config.toml
image_size = 24
crop_scale_min = 0.5
patch_size = [2, 2]
optimizer = "adamw"
Rows from block 7 of a small image classifier, named by matrix and row number. Rows with one number within an expert belong to one neuron, the router's apart. Each number is 200 + 40 x the weight over its row's rms, rounded and kept within 0 to 999. All counts start at 0. After the name is the row's rms in percent of the matrix's.
After each expert's rows are labels from the 100 images, of 14976, where the router gives the expert most weight on average: "strongest on" is what is common among them. Only what is clearly more common there than usual is listed. The data: capsule endoscopy frames (Kvasir-Capsule). In brackets: how many of the 100.
# router: router (model.blocks.7.mlp.router.weight, 64x384), inputs 110-164
# up: expert up (model.blocks.7.mlp.up, 64x96x384), inputs 110-164
# down: expert down (model.blocks.7.mlp.down, 64x384x96, transposed), outputs 110-164

# expert 29
router.29,143,225,204,131,189,262,221,197,189,233,162,264,196,258,241,154,201,227,231,133,127,241,177,237,142,238,211,219,222,238,257,150,186,227,270,160,170,242,242,273,185,213,320,208,167,257,180,167,231,212,161,194,166,276,316,253
up.0,128,247,148,234,211,247,242,254,208,243,221,163,156,196,167,258,216,168,260,240,276,227,251,151,165,238,177,175,192,245,208,199,276,159,214,285,230,247,197,195,204,221,130,195,205,232,230,231,194,177,152,157,171,287,207,215
down.0,131,202,248,197,157,194,147,174,153,222,189,251,149,160,156,181,211,228,229,173,176,214,223,201,191,209,170,179,189,171,206,181,232,103,212,247,204,215,187,171,211,225,237,195,205,150,147,261,193,148,202,175,201,195,234,204
up.1,115,205,237,246,185,227,179,243,185,195,270,171,226,210,213,264,174,195,187,193,284,95,112,229,195,196,254,167,264,175,133,252,212,233,207,199,181,217,221,223,173,186,212,217,166,213,146,264,209,198,185,215,212,170,164,211
down.1,131,178,262,216,194,119,218,192,237,193,179,198,178,173,149,258,193,96,134,215,190,219,222,202,245,123,136,183,212,200,216,199,162,260,163,187,122,246,138,160,187,196,139,218,179,223,167,186,142,218,201,180,227,190,185,233
up.2,067,247,232,239,226,189,239,154,179,192,266,128,158,168,189,117,194,185,139,174,251,210,199,237,179,107,204,233,260,310,226,246,136,231,180,195,195,211,192,190,182,222,192,121,190,196,260,169,203,197,322,258,215,138,223,162
down.2,068,202,195,251,215,241,229,235,232,289,242,136,211,278,177,201,237,201,205,187,257,156,226,212,196,170,238,264,185,263,166,253,250,122,237,118,206,174,212,166,205,151,146,179,211,264,227,205,224,193,258,195,249,156,166,165
up.3,107,210,215,193,125,206,161,189,237,180,242,212,262,267,224,205,159,155,191,196,235,103,162,228,195,184,157,205,222,200,130,212,223,212,197,169,245,150,219,142,223,190,202,224,192,159,159,255,164,206,181,191,260,141,200,176
down.3,114,167,264,189,232,120,198,195,213,225,141,216,232,151,237,257,179,137,183,212,159,281,193,203,267,135,179,154,230,204,169,223,186,265,246,112,160,189,161,220,172,148,149,213,168,208,206,226,216,221,145,205,217,213,199,234
up.4,108,253,150,232,156,200,234,151,121,140,117,196,189,188,164,189,183,201,241,211,173,191,203,159,221,215,119,206,224,174,185,216,212,215,174,192,226,160,199,209,241,219,210,165,235,174,199,172,202,230,147,128,221,217,222,246
down.4,108,170,252,252,167,198,157,247,253,218,269,167,184,246,209,171,214,196,151,169,162,171,227,218,185,163,176,260,186,272,134,198,190,262,241,163,193,160,219,114,215,162,159,177,230,221,161,270,238,202,222,257,236,138,292,154
up.5,080,185,149,270,177,215,209,176,187,237,209,200,146,195,125,176,215,76,203,181,227,218,204,156,206,182,184,221,128,192,187,251,197,208,139,226,239,161,174,119,191,272,134,166,265,140,250,215,147,190,239,160,225,196,175,215
down.5,076,231,145,156,202,202,245,133,134,153,141,221,161,162,150,222,173,169,207,206,180,259,117,201,322,233,140,179,229,210,171,159,190,199,117,220,161,146,203,219,179,168,174,131,229,197,224,146,188,182,107,213,197,222,209,206
strongest on: finding: angiectasia (36)

# expert 5
router.5,127,252,161,184,212,247,201,165,183,162,212,244,143,162,149,216,240,193,229,185,191,261,291,196,107,267,167,197,153,169,273,136,196,187,153,258,221,254,143,195,160,225,156,135,207,259,235,168,179,200,177,216,164,295,264,233
up.0,062,216,231,197,171,107,222,190,181,158,222,167,231,233,208,175,165,141,162,253,168,162,188,178,242,167,168,179,272,254,154,201,195,228,172,93,207,131,216,144,196,192,259,201,240,181,165,244,178,242,220,174,231,140,207,179
down.0,067,231,210,255,200,211,217,241,167,222,254,198,213,199,134,267,260,163,185,179,225,259,228,211,164,227,163,235,210,136,253,233,271,226,197,154,142,215,188,202,154,212,82,228,176,258,190,201,244,145,237,233,215,207,184,229
up.1,099,229,156,196,220,188,287,142,133,165,159,217,218,128,186,231,238,209,227,214,150,256,211,181,181,234,164,174,194,196,211,183,221,194,194,230,242,207,138,257,168,231,235,130,244,197,214,230,198,204,161,168,158,226,266,176
down.1,083,203,234,235,165,206,156,154,235,244,226,263,178,261,116,243,182,173,221,180,214,192,189,158,216,194,141,144,223,93,243,202,196,171,181,195,139,205,195,242,243,231,151,261,150,198,111,233,205,161,179,197,232,141,189,242
up.2,106,185,162,170,226,209,247,128,191,156,164,213,214,191,200,195,239,240,218,201,180,260,237,184,212,265,136,120,220,191,219,141,175,103,212,219,199,213,205,229,199,234,226,183,219,229,208,249,168,189,157,112,110,211,257,217
down.2,102,220,183,178,122,191,158,146,250,230,286,193,158,259,135,203,221,204,209,136,247,191,242,213,105,190,195,238,235,137,267,215,213,202,159,209,150,218,232,173,273,251,167,218,115,286,183,200,222,143,249,225,264,176,177,258
up.3,081,198,162,199,250,191,190,149,227,206,164,209,176,233,206,200,228,278,166,197,180,256,220,223,270,260,126,137,188,176,224,155,219,115,199,251,172,205,210,246,189,233,220,243,199,210,256,193,111,179,221,113,88,251,196,233
down.3,085,193,238,208,139,213,218,161,167,242,232,197,134,245,218,193,229,231,251,96,207,250,177,207,128,174,182,273,201,148,288,247,234,193,183,174,155,193,209,207,288,255,189,201,136,218,241,157,274,215,280,274,286,174,228,210
up.4,096,190,186,229,226,201,186,193,195,185,168,184,206,202,202,184,230,239,172,167,206,218,163,267,215,218,134,154,262,223,215,197,168,140,252,231,211,224,237,227,174,286,223,162,222,235,161,238,163,170,214,113,100,231,299,227
down.4,088,149,260,185,192,175,142,201,195,259,241,231,148,245,211,173,220,212,217,177,192,229,205,179,173,172,194,219,227,127,205,224,216,201,262,201,110,263,216,213,238,230,187,186,146,222,188,177,245,185,239,281,251,140,179,210
up.5,048,186,217,190,173,155,199,161,150,186,204,215,250,202,257,142,159,104,227,207,165,129,107,219,259,135,189,215,210,216,164,225,211,221,198,190,262,162,271,187,182,128,231,206,201,149,168,156,198,239,173,192,193,134,156,228
down.5,051,141,174,233,196,201,130,172,172,232,133,225,220,174,243,201,243,203,167,230,211,230,169,215,206,218,270,195,202,190,182,235,141,110,265,229,171,222,236,271,135,217,261,217,227,214,201,192,232,209,195,229,246,182,237,250
strongest on: finding: ileocecal valve (44)

# expert 50
router.50,079,195,157,242,196,171,258,192,165,161,191,178,198,251,149,172,171,90,219,223,197,193,229,105,209,234,195,150,144,228,162,188,178,236,179,261,222,154,190,149,168,251,129,214,250,134,201,216,170,219,197,200,225,245,182,203
up.0,110,158,243,214,176,144,145,154,217,149,202,201,177,162,271,171,142,215,245,203,195,147,167,210,166,143,143,201,292,205,133,214,151,189,205,219,273,180,202,154,177,222,137,151,245,216,264,175,223,236,217,218,174,185,234,107
down.0,100,235,200,161,225,187,153,237,234,218,248,211,173,203,69,220,228,187,235,254,207,233,245,216,158,226,245,180,180,184,199,171,214,231,193,182,118,228,271,181,202,148,165,167,226,216,131,146,257,213,115,200,256,203,197,279
up.1,171,154,202,243,228,225,162,172,179,240,218,142,201,249,229,183,199,259,209,111,196,172,153,227,233,204,216,244,181,201,229,240,206,201,235,201,164,212,298,189,207,269,196,214,207,226,183,155,205,176,234,243,216,150,210,226
down.1,151,151,231,142,187,136,198,240,232,276,178,222,285,251,256,243,123,214,192,226,216,187,141,128,260,171,207,156,224,176,179,248,213,199,192,167,203,242,230,258,214,181,224,268,137,171,143,229,203,229,158,233,187,196,159,137
up.2,178,170,203,270,217,218,173,208,221,216,222,132,151,223,231,168,235,276,146,147,238,157,148,258,244,156,192,314,197,215,203,223,218,166,207,225,157,214,295,185,228,253,219,182,218,252,184,157,183,147,249,219,185,179,188,200
down.2,128,220,247,175,191,179,154,188,243,218,203,199,231,178,231,222,165,244,168,264,210,263,215,156,265,198,270,149,272,136,203,249,230,196,222,172,208,221,185,252,144,223,241,241,164,195,102,250,216,162,214,204,217,216,181,211
up.3,123,269,176,241,187,253,155,261,210,184,222,157,215,207,168,255,224,101,168,294,176,122,238,201,144,204,208,191,174,227,149,171,225,221,196,217,238,156,132,133,205,236,161,228,235,214,189,202,192,202,196,182,261,222,171,243
down.3,110,269,183,186,236,195,209,166,210,175,239,181,205,191,175,212,206,178,215,209,195,210,189,190,244,240,204,195,119,273,151,175,223,192,102,284,243,157,175,154,268,208,196,139,189,206,136,147,121,215,261,180,139,248,221,167
up.4,082,256,187,157,235,155,207,227,135,257,174,202,226,134,193,193,215,241,197,256,136,199,131,246,146,186,190,226,196,215,180,175,204,190,193,164,259,239,190,171,196,203,226,161,200,176,230,172,184,192,138,235,146,248,206,95
down.4,087,208,167,141,280,239,212,151,189,121,236,143,171,158,106,182,213,177,218,300,175,211,259,197,97,294,174,261,134,181,202,190,191,144,172,193,106,197,238,201,225,208,208,204,281,230,218,227,201,140,170,199,177,111,185,275
up.5,094,238,173,214,166,214,155,209,251,225,205,224,217,151,202,192,140,190,172,260,186,151,165,208,123,167,241,221,201,247,122,228,208,177,227,230,265,74,195,148,194,187,169,187,245,139,204,228,174,219,194,147,205,188,195,211
down.5,101,214,162,245,269,190,241,164,204,173,196,193,128,198,122,204,222,123,129,193,169,167,277,209,215,255,205,192,182,151,194,145,224,167,196,264,171,209,133,188,205,206,193,156,210,186,151,149,206,135,203,153,217,223,162,200
strongest on: finding: reduced mucosal view (46)

# expert 47
router.47,071,167,211,211,198,183,265,224,191,127,189,198,165,226,194,165,209,117,188,174,187,180,246,132,198,229,146,163,182,255,201,179,151,174,151,265,218,183,187,135,135,230,156,186,261,199,256,197,159,204,223,209,213,214,218,202
up.0,107,288,204,181,204,233,227,144,161,216,155,168,269,195,199,182,132,123,211,168,213,192,126,235,92,161,219,212,177,306,143,213,190,268,293,182,239,212,223,204,179,230,260,227,269,199,191,158,195,159,173,158,153,208,243,251
down.0,106,292,108,203,261,187,198,187,192,212,208,217,114,255,186,188,176,188,198,158,130,197,154,172,250,266,207,182,225,143,171,168,241,175,168,228,184,216,255,220,237,170,192,168,234,175,186,202,163,191,173,218,132,255,155,261
up.1,077,169,144,211,203,217,238,147,170,195,208,132,237,149,241,203,150,189,205,241,218,165,180,153,194,199,171,203,154,119,201,180,218,175,121,234,184,179,186,240,158,208,214,282,223,185,272,199,201,160,211,212,174,224,160,245
down.1,089,250,191,207,176,210,256,201,156,205,116,177,215,208,185,168,179,196,246,214,160,212,175,204,264,248,179,205,149,250,192,194,171,230,165,139,215,183,118,117,141,264,192,187,227,173,192,298,230,243,171,215,137,206,196,172
up.2,096,179,176,235,286,143,189,213,220,196,259,166,223,150,292,177,267,207,145,172,204,223,149,301,165,168,184,191,275,176,185,227,172,218,251,262,215,176,220,235,208,221,167,197,244,220,81,166,236,222,243,264,218,182,219,118
down.2,101,212,125,241,222,218,224,135,233,109,222,172,181,178,172,192,172,157,205,154,301,140,236,243,145,187,169,231,239,215,207,233,248,149,158,151,263,191,202,232,248,237,176,154,262,208,108,188,166,226,202,215,233,186,158,220
up.3,104,186,187,223,239,257,202,135,150,127,196,185,249,134,185,210,241,119,187,233,214,228,188,236,172,210,210,182,205,280,219,142,179,215,247,204,161,146,182,229,78,178,206,190,236,183,187,233,161,218,189,198,233,212,204,236
down.3,112,240,120,238,191,278,205,226,208,162,181,191,137,158,178,181,259,252,216,179,183,203,158,198,180,237,271,268,196,193,189,214,274,176,170,249,250,134,197,215,252,218,158,190,240,219,202,163,195,193,168,184,140,203,224,210
up.4,111,194,159,193,202,154,238,253,164,153,184,180,275,149,244,206,232,251,238,205,174,193,200,177,237,218,176,175,147,216,153,244,254,226,238,142,194,218,201,200,189,196,216,142,200,210,115,207,136,305,189,130,189,252,133,126
down.4,095,238,161,181,218,247,237,196,196,134,138,208,231,155,303,245,234,219,224,130,184,195,151,185,196,317,154,227,246,192,199,179,178,168,233,194,256,185,162,223,165,213,196,183,220,173,247,219,150,275,198,248,174,176,175,224
up.5,106,132,185,225,232,178,188,238,206,217,144,247,210,184,253,233,224,154,133,159,186,189,165,224,110,144,251,211,144,160,197,268,230,184,186,208,182,241,250,193,233,214,106,203,194,231,223,204,201,195,262,283,205,217,196,78
down.5,104,220,221,166,132,159,101,128,212,281,187,224,198,194,173,164,209,179,284,172,180,210,126,182,170,168,229,221,239,214,128,227,257,192,178,196,252,241,234,130,204,211,257,217,292,198,190,200,250,165,192,156,202,105,165,175
strongest on: finding: ileocecal valve (36)

# expert 52
router.52,087,152,184,174,153,154,196,145,134,125,179,196,167,230,219,129,152,163,231,210,168,132,194,149,264,209,160,209,223,240,185,241,128,220,169,226,219,116,239,190,169,197,225,173,200,161,206,165,185,268,243,229,195,199,185,225
up.0,051,216,214,186,217,182,218,256,187,221,117,265,225,155,196,247,155,200,211,202,171,167,93,220,197,136,204,162,253,203,204,212,209,177,213,194,202,292,142,178,211,184,152,225,264,231,193,175,145,168,228,222,161,219,207,122
down.0,066,256,159,230,185,236,241,182,251,148,208,185,179,316,193,163,190,137,194,190,143,118,150,222,120,216,157,200,219,138,207,201,235,167,214,250,172,189,279,180,224,208,171,233,160,295,220,252,255,212,190,212,189,167,179,265
up.1,133,162,260,229,156,174,143,169,187,244,200,109,245,189,239,120,146,80,205,166,221,207,166,249,178,101,219,241,240,255,154,250,200,247,218,183,225,169,218,207,197,259,183,199,191,209,167,173,186,203,268,250,242,171,137,171
down.1,128,161,227,226,198,241,130,190,219,287,223,162,204,166,212,193,246,167,251,197,208,184,194,244,121,180,267,197,154,209,194,225,239,161,256,169,222,142,224,257,199,199,181,230,209,201,145,225,245,201,207,234,248,132,189,196
up.2,055,205,156,207,282,162,240,223,212,256,170,126,199,211,217,125,199,110,175,159,164,313,165,287,160,169,192,283,216,244,242,178,181,201,245,126,265,221,192,203,196,268,198,173,241,223,237,146,155,210,209,222,202,205,232,234
down.2,077,219,237,143,175,209,231,224,232,182,156,215,237,158,230,224,278,211,155,246,227,254,183,255,190,212,189,156,249,165,200,192,209,327,177,151,187,238,207,217,280,190,129,195,152,187,138,208,214,184,110,200,177,129,248,147
up.3,104,199,168,144,175,216,191,144,166,187,166,245,163,198,275,237,180,272,231,136,199,189,132,203,238,236,263,199,201,197,228,210,178,147,133,192,179,216,246,214,210,180,206,228,193,197,249,127,184,248,192,202,88,253,190,243
down.3,097,186,243,183,199,170,149,207,215,283,100,267,196,244,245,164,174,268,273,203,154,196,193,151,304,199,241,153,217,161,160,226,192,209,214,194,205,179,197,194,190,214,206,231,165,182,201,210,215,193,205,234,192,235,151,202
up.4,105,171,148,115,195,202,250,170,202,137,170,258,177,197,228,213,231,258,183,142,182,176,207,167,218,266,192,220,191,169,238,196,158,173,162,187,169,200,228,190,254,204,202,97,162,221,242,135,177,215,197,184,139,218,188,204
down.4,101,142,216,194,184,129,204,195,190,225,148,268,202,264,288,182,190,249,195,208,142,240,175,168,199,185,195,166,216,214,258,200,143,245,251,218,246,224,175,192,155,228,175,233,194,191,255,217,201,179,217,250,162,274,219,209
up.5,077,216,252,183,132,163,166,143,131,216,221,213,197,209,257,110,150,158,204,218,201,137,153,177,175,152,239,180,234,241,166,235,177,176,216,201,205,175,254,211,193,171,241,215,221,195,160,227,140,196,205,274,161,168,130,223
down.5,092,137,187,186,259,249,207,173,175,257,229,180,182,208,168,218,237,222,245,187,194,228,230,214,174,161,242,201,144,244,183,247,264,257,228,172,207,207,206,173,192,213,203,244,216,253,182,220,238,193,264,278,207,213,248,218
strongest on: finding: ileocecal valve (70)

# expert 30
router.30,100,194,175,228,188,214,219,218,212,117,236,147,183,259,256,163,191,160,192,193,171,196,222,147,168,203,100,178,210,281,196,219,204,176,218,205,206,172,229,141,225,202,155,162,256,218,172,152,136,216,200,185,199,183,197,229
up.0,114,201,186,224,175,210,262,206,173,202,218,146,258,207,239,158,182,226,191,188,182,208,189,150,276,226,166,175,206,278,114,218,230,156,234,149,192,223,220,173,208,188,188,193,262,182,266,206,172,205,162,137,160,153,192,203
down.0,119,187,224,141,217,147,181,229,182,156,243,194,259,171,284,193,153,160,199,229,208,150,247,216,202,221,241,179,249,201,209,197,158,203,235,187,204,194,287,242,193,140,282,173,123,235,148,176,226,252,199,217,256,159,131,166
up.1,086,202,195,212,237,225,200,171,205,173,264,119,225,200,242,169,173,113,192,229,218,208,256,216,79,131,156,216,203,248,204,199,198,204,286,197,187,182,234,212,218,193,177,178,191,256,172,191,168,228,244,152,226,186,200,264
down.1,094,194,232,147,217,132,196,261,318,207,124,245,215,147,196,213,166,231,204,247,138,203,151,229,286,229,160,228,161,216,231,202,197,249,180,113,141,147,187,234,171,110,185,223,189,164,151,205,226,253,131,176,174,170,180,200
up.2,078,284,180,187,234,191,255,173,162,263,106,194,246,150,233,171,188,167,245,145,147,253,77,255,231,190,228,227,209,220,130,205,236,223,165,194,208,205,194,245,225,202,257,199,251,140,211,186,188,217,140,230,162,244,219,184
down.2,073,159,160,220,182,269,217,105,198,210,227,200,222,209,173,162,187,280,223,247,200,202,270,251,207,241,262,184,245,151,229,222,248,182,172,222,229,215,225,195,241,201,179,185,139,127,202,236,179,180,228,183,227,185,233,206
up.3,093,159,197,161,129,257,169,205,209,160,116,261,267,162,275,143,213,183,223,140,101,292,84,220,135,216,133,181,136,226,122,129,237,178,274,228,248,154,158,224,217,210,228,214,216,132,275,176,213,212,122,192,150,208,175,190
down.3,088,235,222,221,288,197,185,181,215,252,230,177,201,176,193,237,161,310,260,241,252,220,232,179,199,246,196,187,219,153,231,249,210,199,217,134,150,239,276,246,210,166,156,210,220,204,121,215,251,146,172,181,256,202,193,239
up.4,130,219,178,237,228,258,202,231,198,155,245,147,208,185,247,175,183,257,190,207,226,164,184,235,222,211,172,232,261,241,189,243,193,136,257,186,183,216,202,253,222,196,224,135,237,246,210,187,156,188,181,115,173,174,196,214
down.4,129,228,231,145,242,152,170,224,301,192,203,253,231,195,246,246,108,170,158,180,211,169,182,200,239,179,236,154,284,190,193,222,223,226,160,181,163,219,209,216,210,140,145,248,90,217,152,196,214,251,179,225,225,175,141,177
up.5,137,207,148,151,170,218,267,178,168,200,173,250,232,182,215,199,202,266,202,166,195,193,152,214,279,208,208,226,127,230,141,216,242,182,153,175,205,173,229,191,242,186,284,142,208,157,233,154,193,198,170,184,142,188,172,178
down.5,124,185,202,201,152,168,174,129,154,251,132,183,227,274,245,176,124,220,270,221,208,233,252,142,228,189,207,159,226,143,245,182,189,172,207,208,236,184,228,234,174,242,270,239,170,184,268,239,210,204,230,216,182,258,167,203
strongest on: finding: ileocecal valve (76)

# expert 11
router.11,116,200,119,204,240,136,194,251,230,167,94,170,207,244,161,193,223,132,147,211,170,185,246,121,287,191,227,142,180,218,139,226,166,254,148,128,210,239,150,130,196,211,148,233,227,188,172,245,176,254,201,147,226,145,189,89
up.0,086,126,177,238,161,183,175,244,195,155,77,180,183,255,178,147,220,96,168,129,153,209,168,211,236,212,125,219,155,252,170,141,141,173,105,217,263,188,135,131,190,280,147,197,232,166,239,190,120,191,203,174,115,199,164,179
down.0,086,285,246,140,187,179,216,237,261,230,230,166,225,177,247,219,156,241,236,262,257,117,210,208,233,228,218,153,276,204,198,264,247,179,282,203,193,220,238,207,188,145,229,198,225,180,110,227,180,233,161,143,220,206,175,216
up.1,061,179,250,199,156,225,192,150,216,193,227,211,190,187,269,198,195,323,177,236,201,152,150,246,200,197,234,217,229,176,227,199,190,175,117,268,171,179,243,228,227,196,232,211,177,162,174,154,190,212,222,236,163,282,151,204
down.1,054,158,210,249,138,251,289,229,166,209,217,235,168,213,171,161,239,172,138,259,161,240,152,188,179,123,128,271,171,264,158,249,170,161,217,172,214,190,179,155,202,179,115,173,268,168,202,199,156,213,186,183,226,176,180,195
up.2,055,159,233,239,195,220,225,176,142,220,169,153,308,169,229,175,175,167,185,192,203,218,138,212,122,181,329,215,186,167,144,218,241,230,201,209,210,182,274,237,209,276,246,173,163,158,173,163,201,197,244,291,271,224,221,163
down.2,068,150,217,170,236,140,179,183,177,227,151,257,272,246,303,218,110,266,163,225,146,137,187,227,185,126,148,169,190,176,167,191,228,233,206,219,196,209,211,198,182,161,205,213,153,97,168,200,185,170,191,236,159,232,191,184
up.3,086,276,233,246,214,176,226,173,185,201,129,168,151,172,181,187,211,276,172,196,230,176,163,205,204,202,145,215,226,179,153,223,235,234,195,216,173,230,139,171,198,268,209,207,213,199,256,174,220,135,233,146,220,232,171,228
down.3,074,273,165,265,141,266,242,221,186,202,237,135,197,233,170,156,219,156,234,170,246,179,199,205,240,230,188,192,246,213,136,213,217,156,184,197,257,149,178,149,189,210,218,143,253,163,216,206,169,285,181,130,181,175,248,182
up.4,105,250,121,196,200,180,230,224,172,142,128,200,187,206,161,147,240,109,208,188,141,155,227,191,259,243,157,206,189,243,124,202,170,238,119,186,241,196,108,124,206,239,207,151,273,139,199,217,108,232,171,139,185,204,201,107
down.4,094,253,175,202,205,189,256,219,227,119,263,153,184,146,213,167,189,198,190,230,295,130,298,201,145,248,135,244,312,248,164,226,159,244,218,213,226,220,203,172,141,230,185,142,234,238,160,184,158,273,200,173,192,191,241,229
up.5,088,182,143,131,187,215,227,236,184,156,165,242,208,209,209,156,199,115,204,183,132,190,217,195,197,253,171,224,181,287,123,192,185,192,149,178,227,167,175,176,247,185,151,171,281,145,200,214,144,276,140,151,187,199,164,153
down.5,080,245,175,196,233,217,277,229,144,142,223,182,220,159,203,132,201,175,209,225,208,136,208,204,181,254,128,242,262,257,191,206,178,190,239,165,262,208,218,175,180,177,248,127,235,227,128,192,196,292,152,140,185,286,235,194
strongest on: finding: reduced mucosal view (35)

# expert 15
router.15,048,178,191,242,133,198,203,173,114,144,249,209,146,241,194,100,186,203,257,205,182,149,237,128,254,199,174,221,154,236,221,173,167,185,227,209,216,193,199,183,188,224,208,127,224,168,302,219,207,262,230,216,171,207,170,215
up.0,140,215,189,263,175,212,163,193,169,261,250,119,191,222,175,127,234,129,223,240,237,159,253,202,198,174,207,182,207,204,178,236,257,136,225,207,230,194,211,218,176,227,160,195,229,261,206,249,185,212,268,228,231,141,205,194
down.0,122,202,257,206,216,151,181,210,221,214,257,215,187,225,227,190,201,148,175,190,193,195,273,221,189,173,192,209,196,213,220,231,122,289,242,130,107,216,155,170,192,185,180,207,181,232,205,217,204,179,222,138,226,201,205,240
up.1,065,252,165,94,116,145,213,158,143,224,174,221,209,164,202,205,156,183,107,188,264,265,117,203,227,196,232,208,213,214,149,147,264,173,196,183,241,242,207,178,185,212,175,135,177,169,281,264,174,204,267,212,238,248,242,187
down.1,084,145,144,153,181,156,224,217,190,259,300,161,137,201,253,243,295,206,251,184,247,174,164,186,185,122,196,232,168,262,197,227,242,122,190,270,206,204,111,204,162,225,183,168,236,197,277,169,169,206,212,204,159,188,174,297
up.2,132,202,201,227,177,214,150,205,207,182,288,172,185,270,252,174,216,222,182,177,288,107,247,195,150,228,227,177,168,193,246,205,221,134,262,240,166,192,238,178,213,229,192,202,200,292,159,215,211,189,241,199,244,147,160,208
down.2,132,230,270,209,301,139,166,196,197,208,185,215,190,236,141,214,168,182,235,225,179,217,226,151,264,215,267,195,156,194,253,148,211,237,246,156,192,235,192,199,199,148,230,245,173,192,130,251,217,233,151,232,278,169,143,219
up.3,131,173,239,208,162,252,134,147,262,157,334,134,220,240,251,199,199,216,137,191,267,152,198,189,171,202,194,200,223,191,195,212,166,137,267,262,153,198,233,183,234,234,187,190,164,288,144,162,195,184,259,206,240,120,223,199
down.3,128,267,182,216,190,188,170,215,195,221,174,199,215,230,184,210,190,262,209,240,225,184,250,142,213,236,240,197,180,165,253,176,245,226,244,137,153,183,220,237,211,175,196,199,219,156,176,252,277,163,198,197,285,154,165,279
up.4,064,227,144,281,203,165,240,246,225,172,181,200,274,129,169,156,297,206,111,150,245,195,191,219,233,208,221,168,205,190,166,196,181,261,258,148,194,214,200,219,191,223,201,226,267,144,187,252,184,172,185,225,160,193,242,121
down.4,087,101,171,204,201,188,143,215,160,277,204,212,179,174,199,172,217,208,208,192,206,217,269,151,181,233,140,223,196,238,170,224,182,136,135,214,177,226,222,168,223,232,165,228,232,193,253,228,154,214,194,221,178,212,153,197
up.5,066,187,276,133,246,213,249,246,175,187,207,223,187,217,190,251,156,168,223,204,149,324,194,134,176,167,216,220,192,206,156,219,193,284,243,155,185,166,233,187,189,231,153,296,161,179,216,271,234,207,113,198,207,220,149,133
down.5,078,199,204,240,178,167,271,221,223,124,190,188,296,180,208,290,226,256,195,216,185,190,187,189,222,164,168,223,242,215,203,236,240,210,143,191,134,168,237,229,183,186,188,216,265,183,207,265,260,288,225,227,244,212,205,225
strongest on: finding: ileocecal valve (33)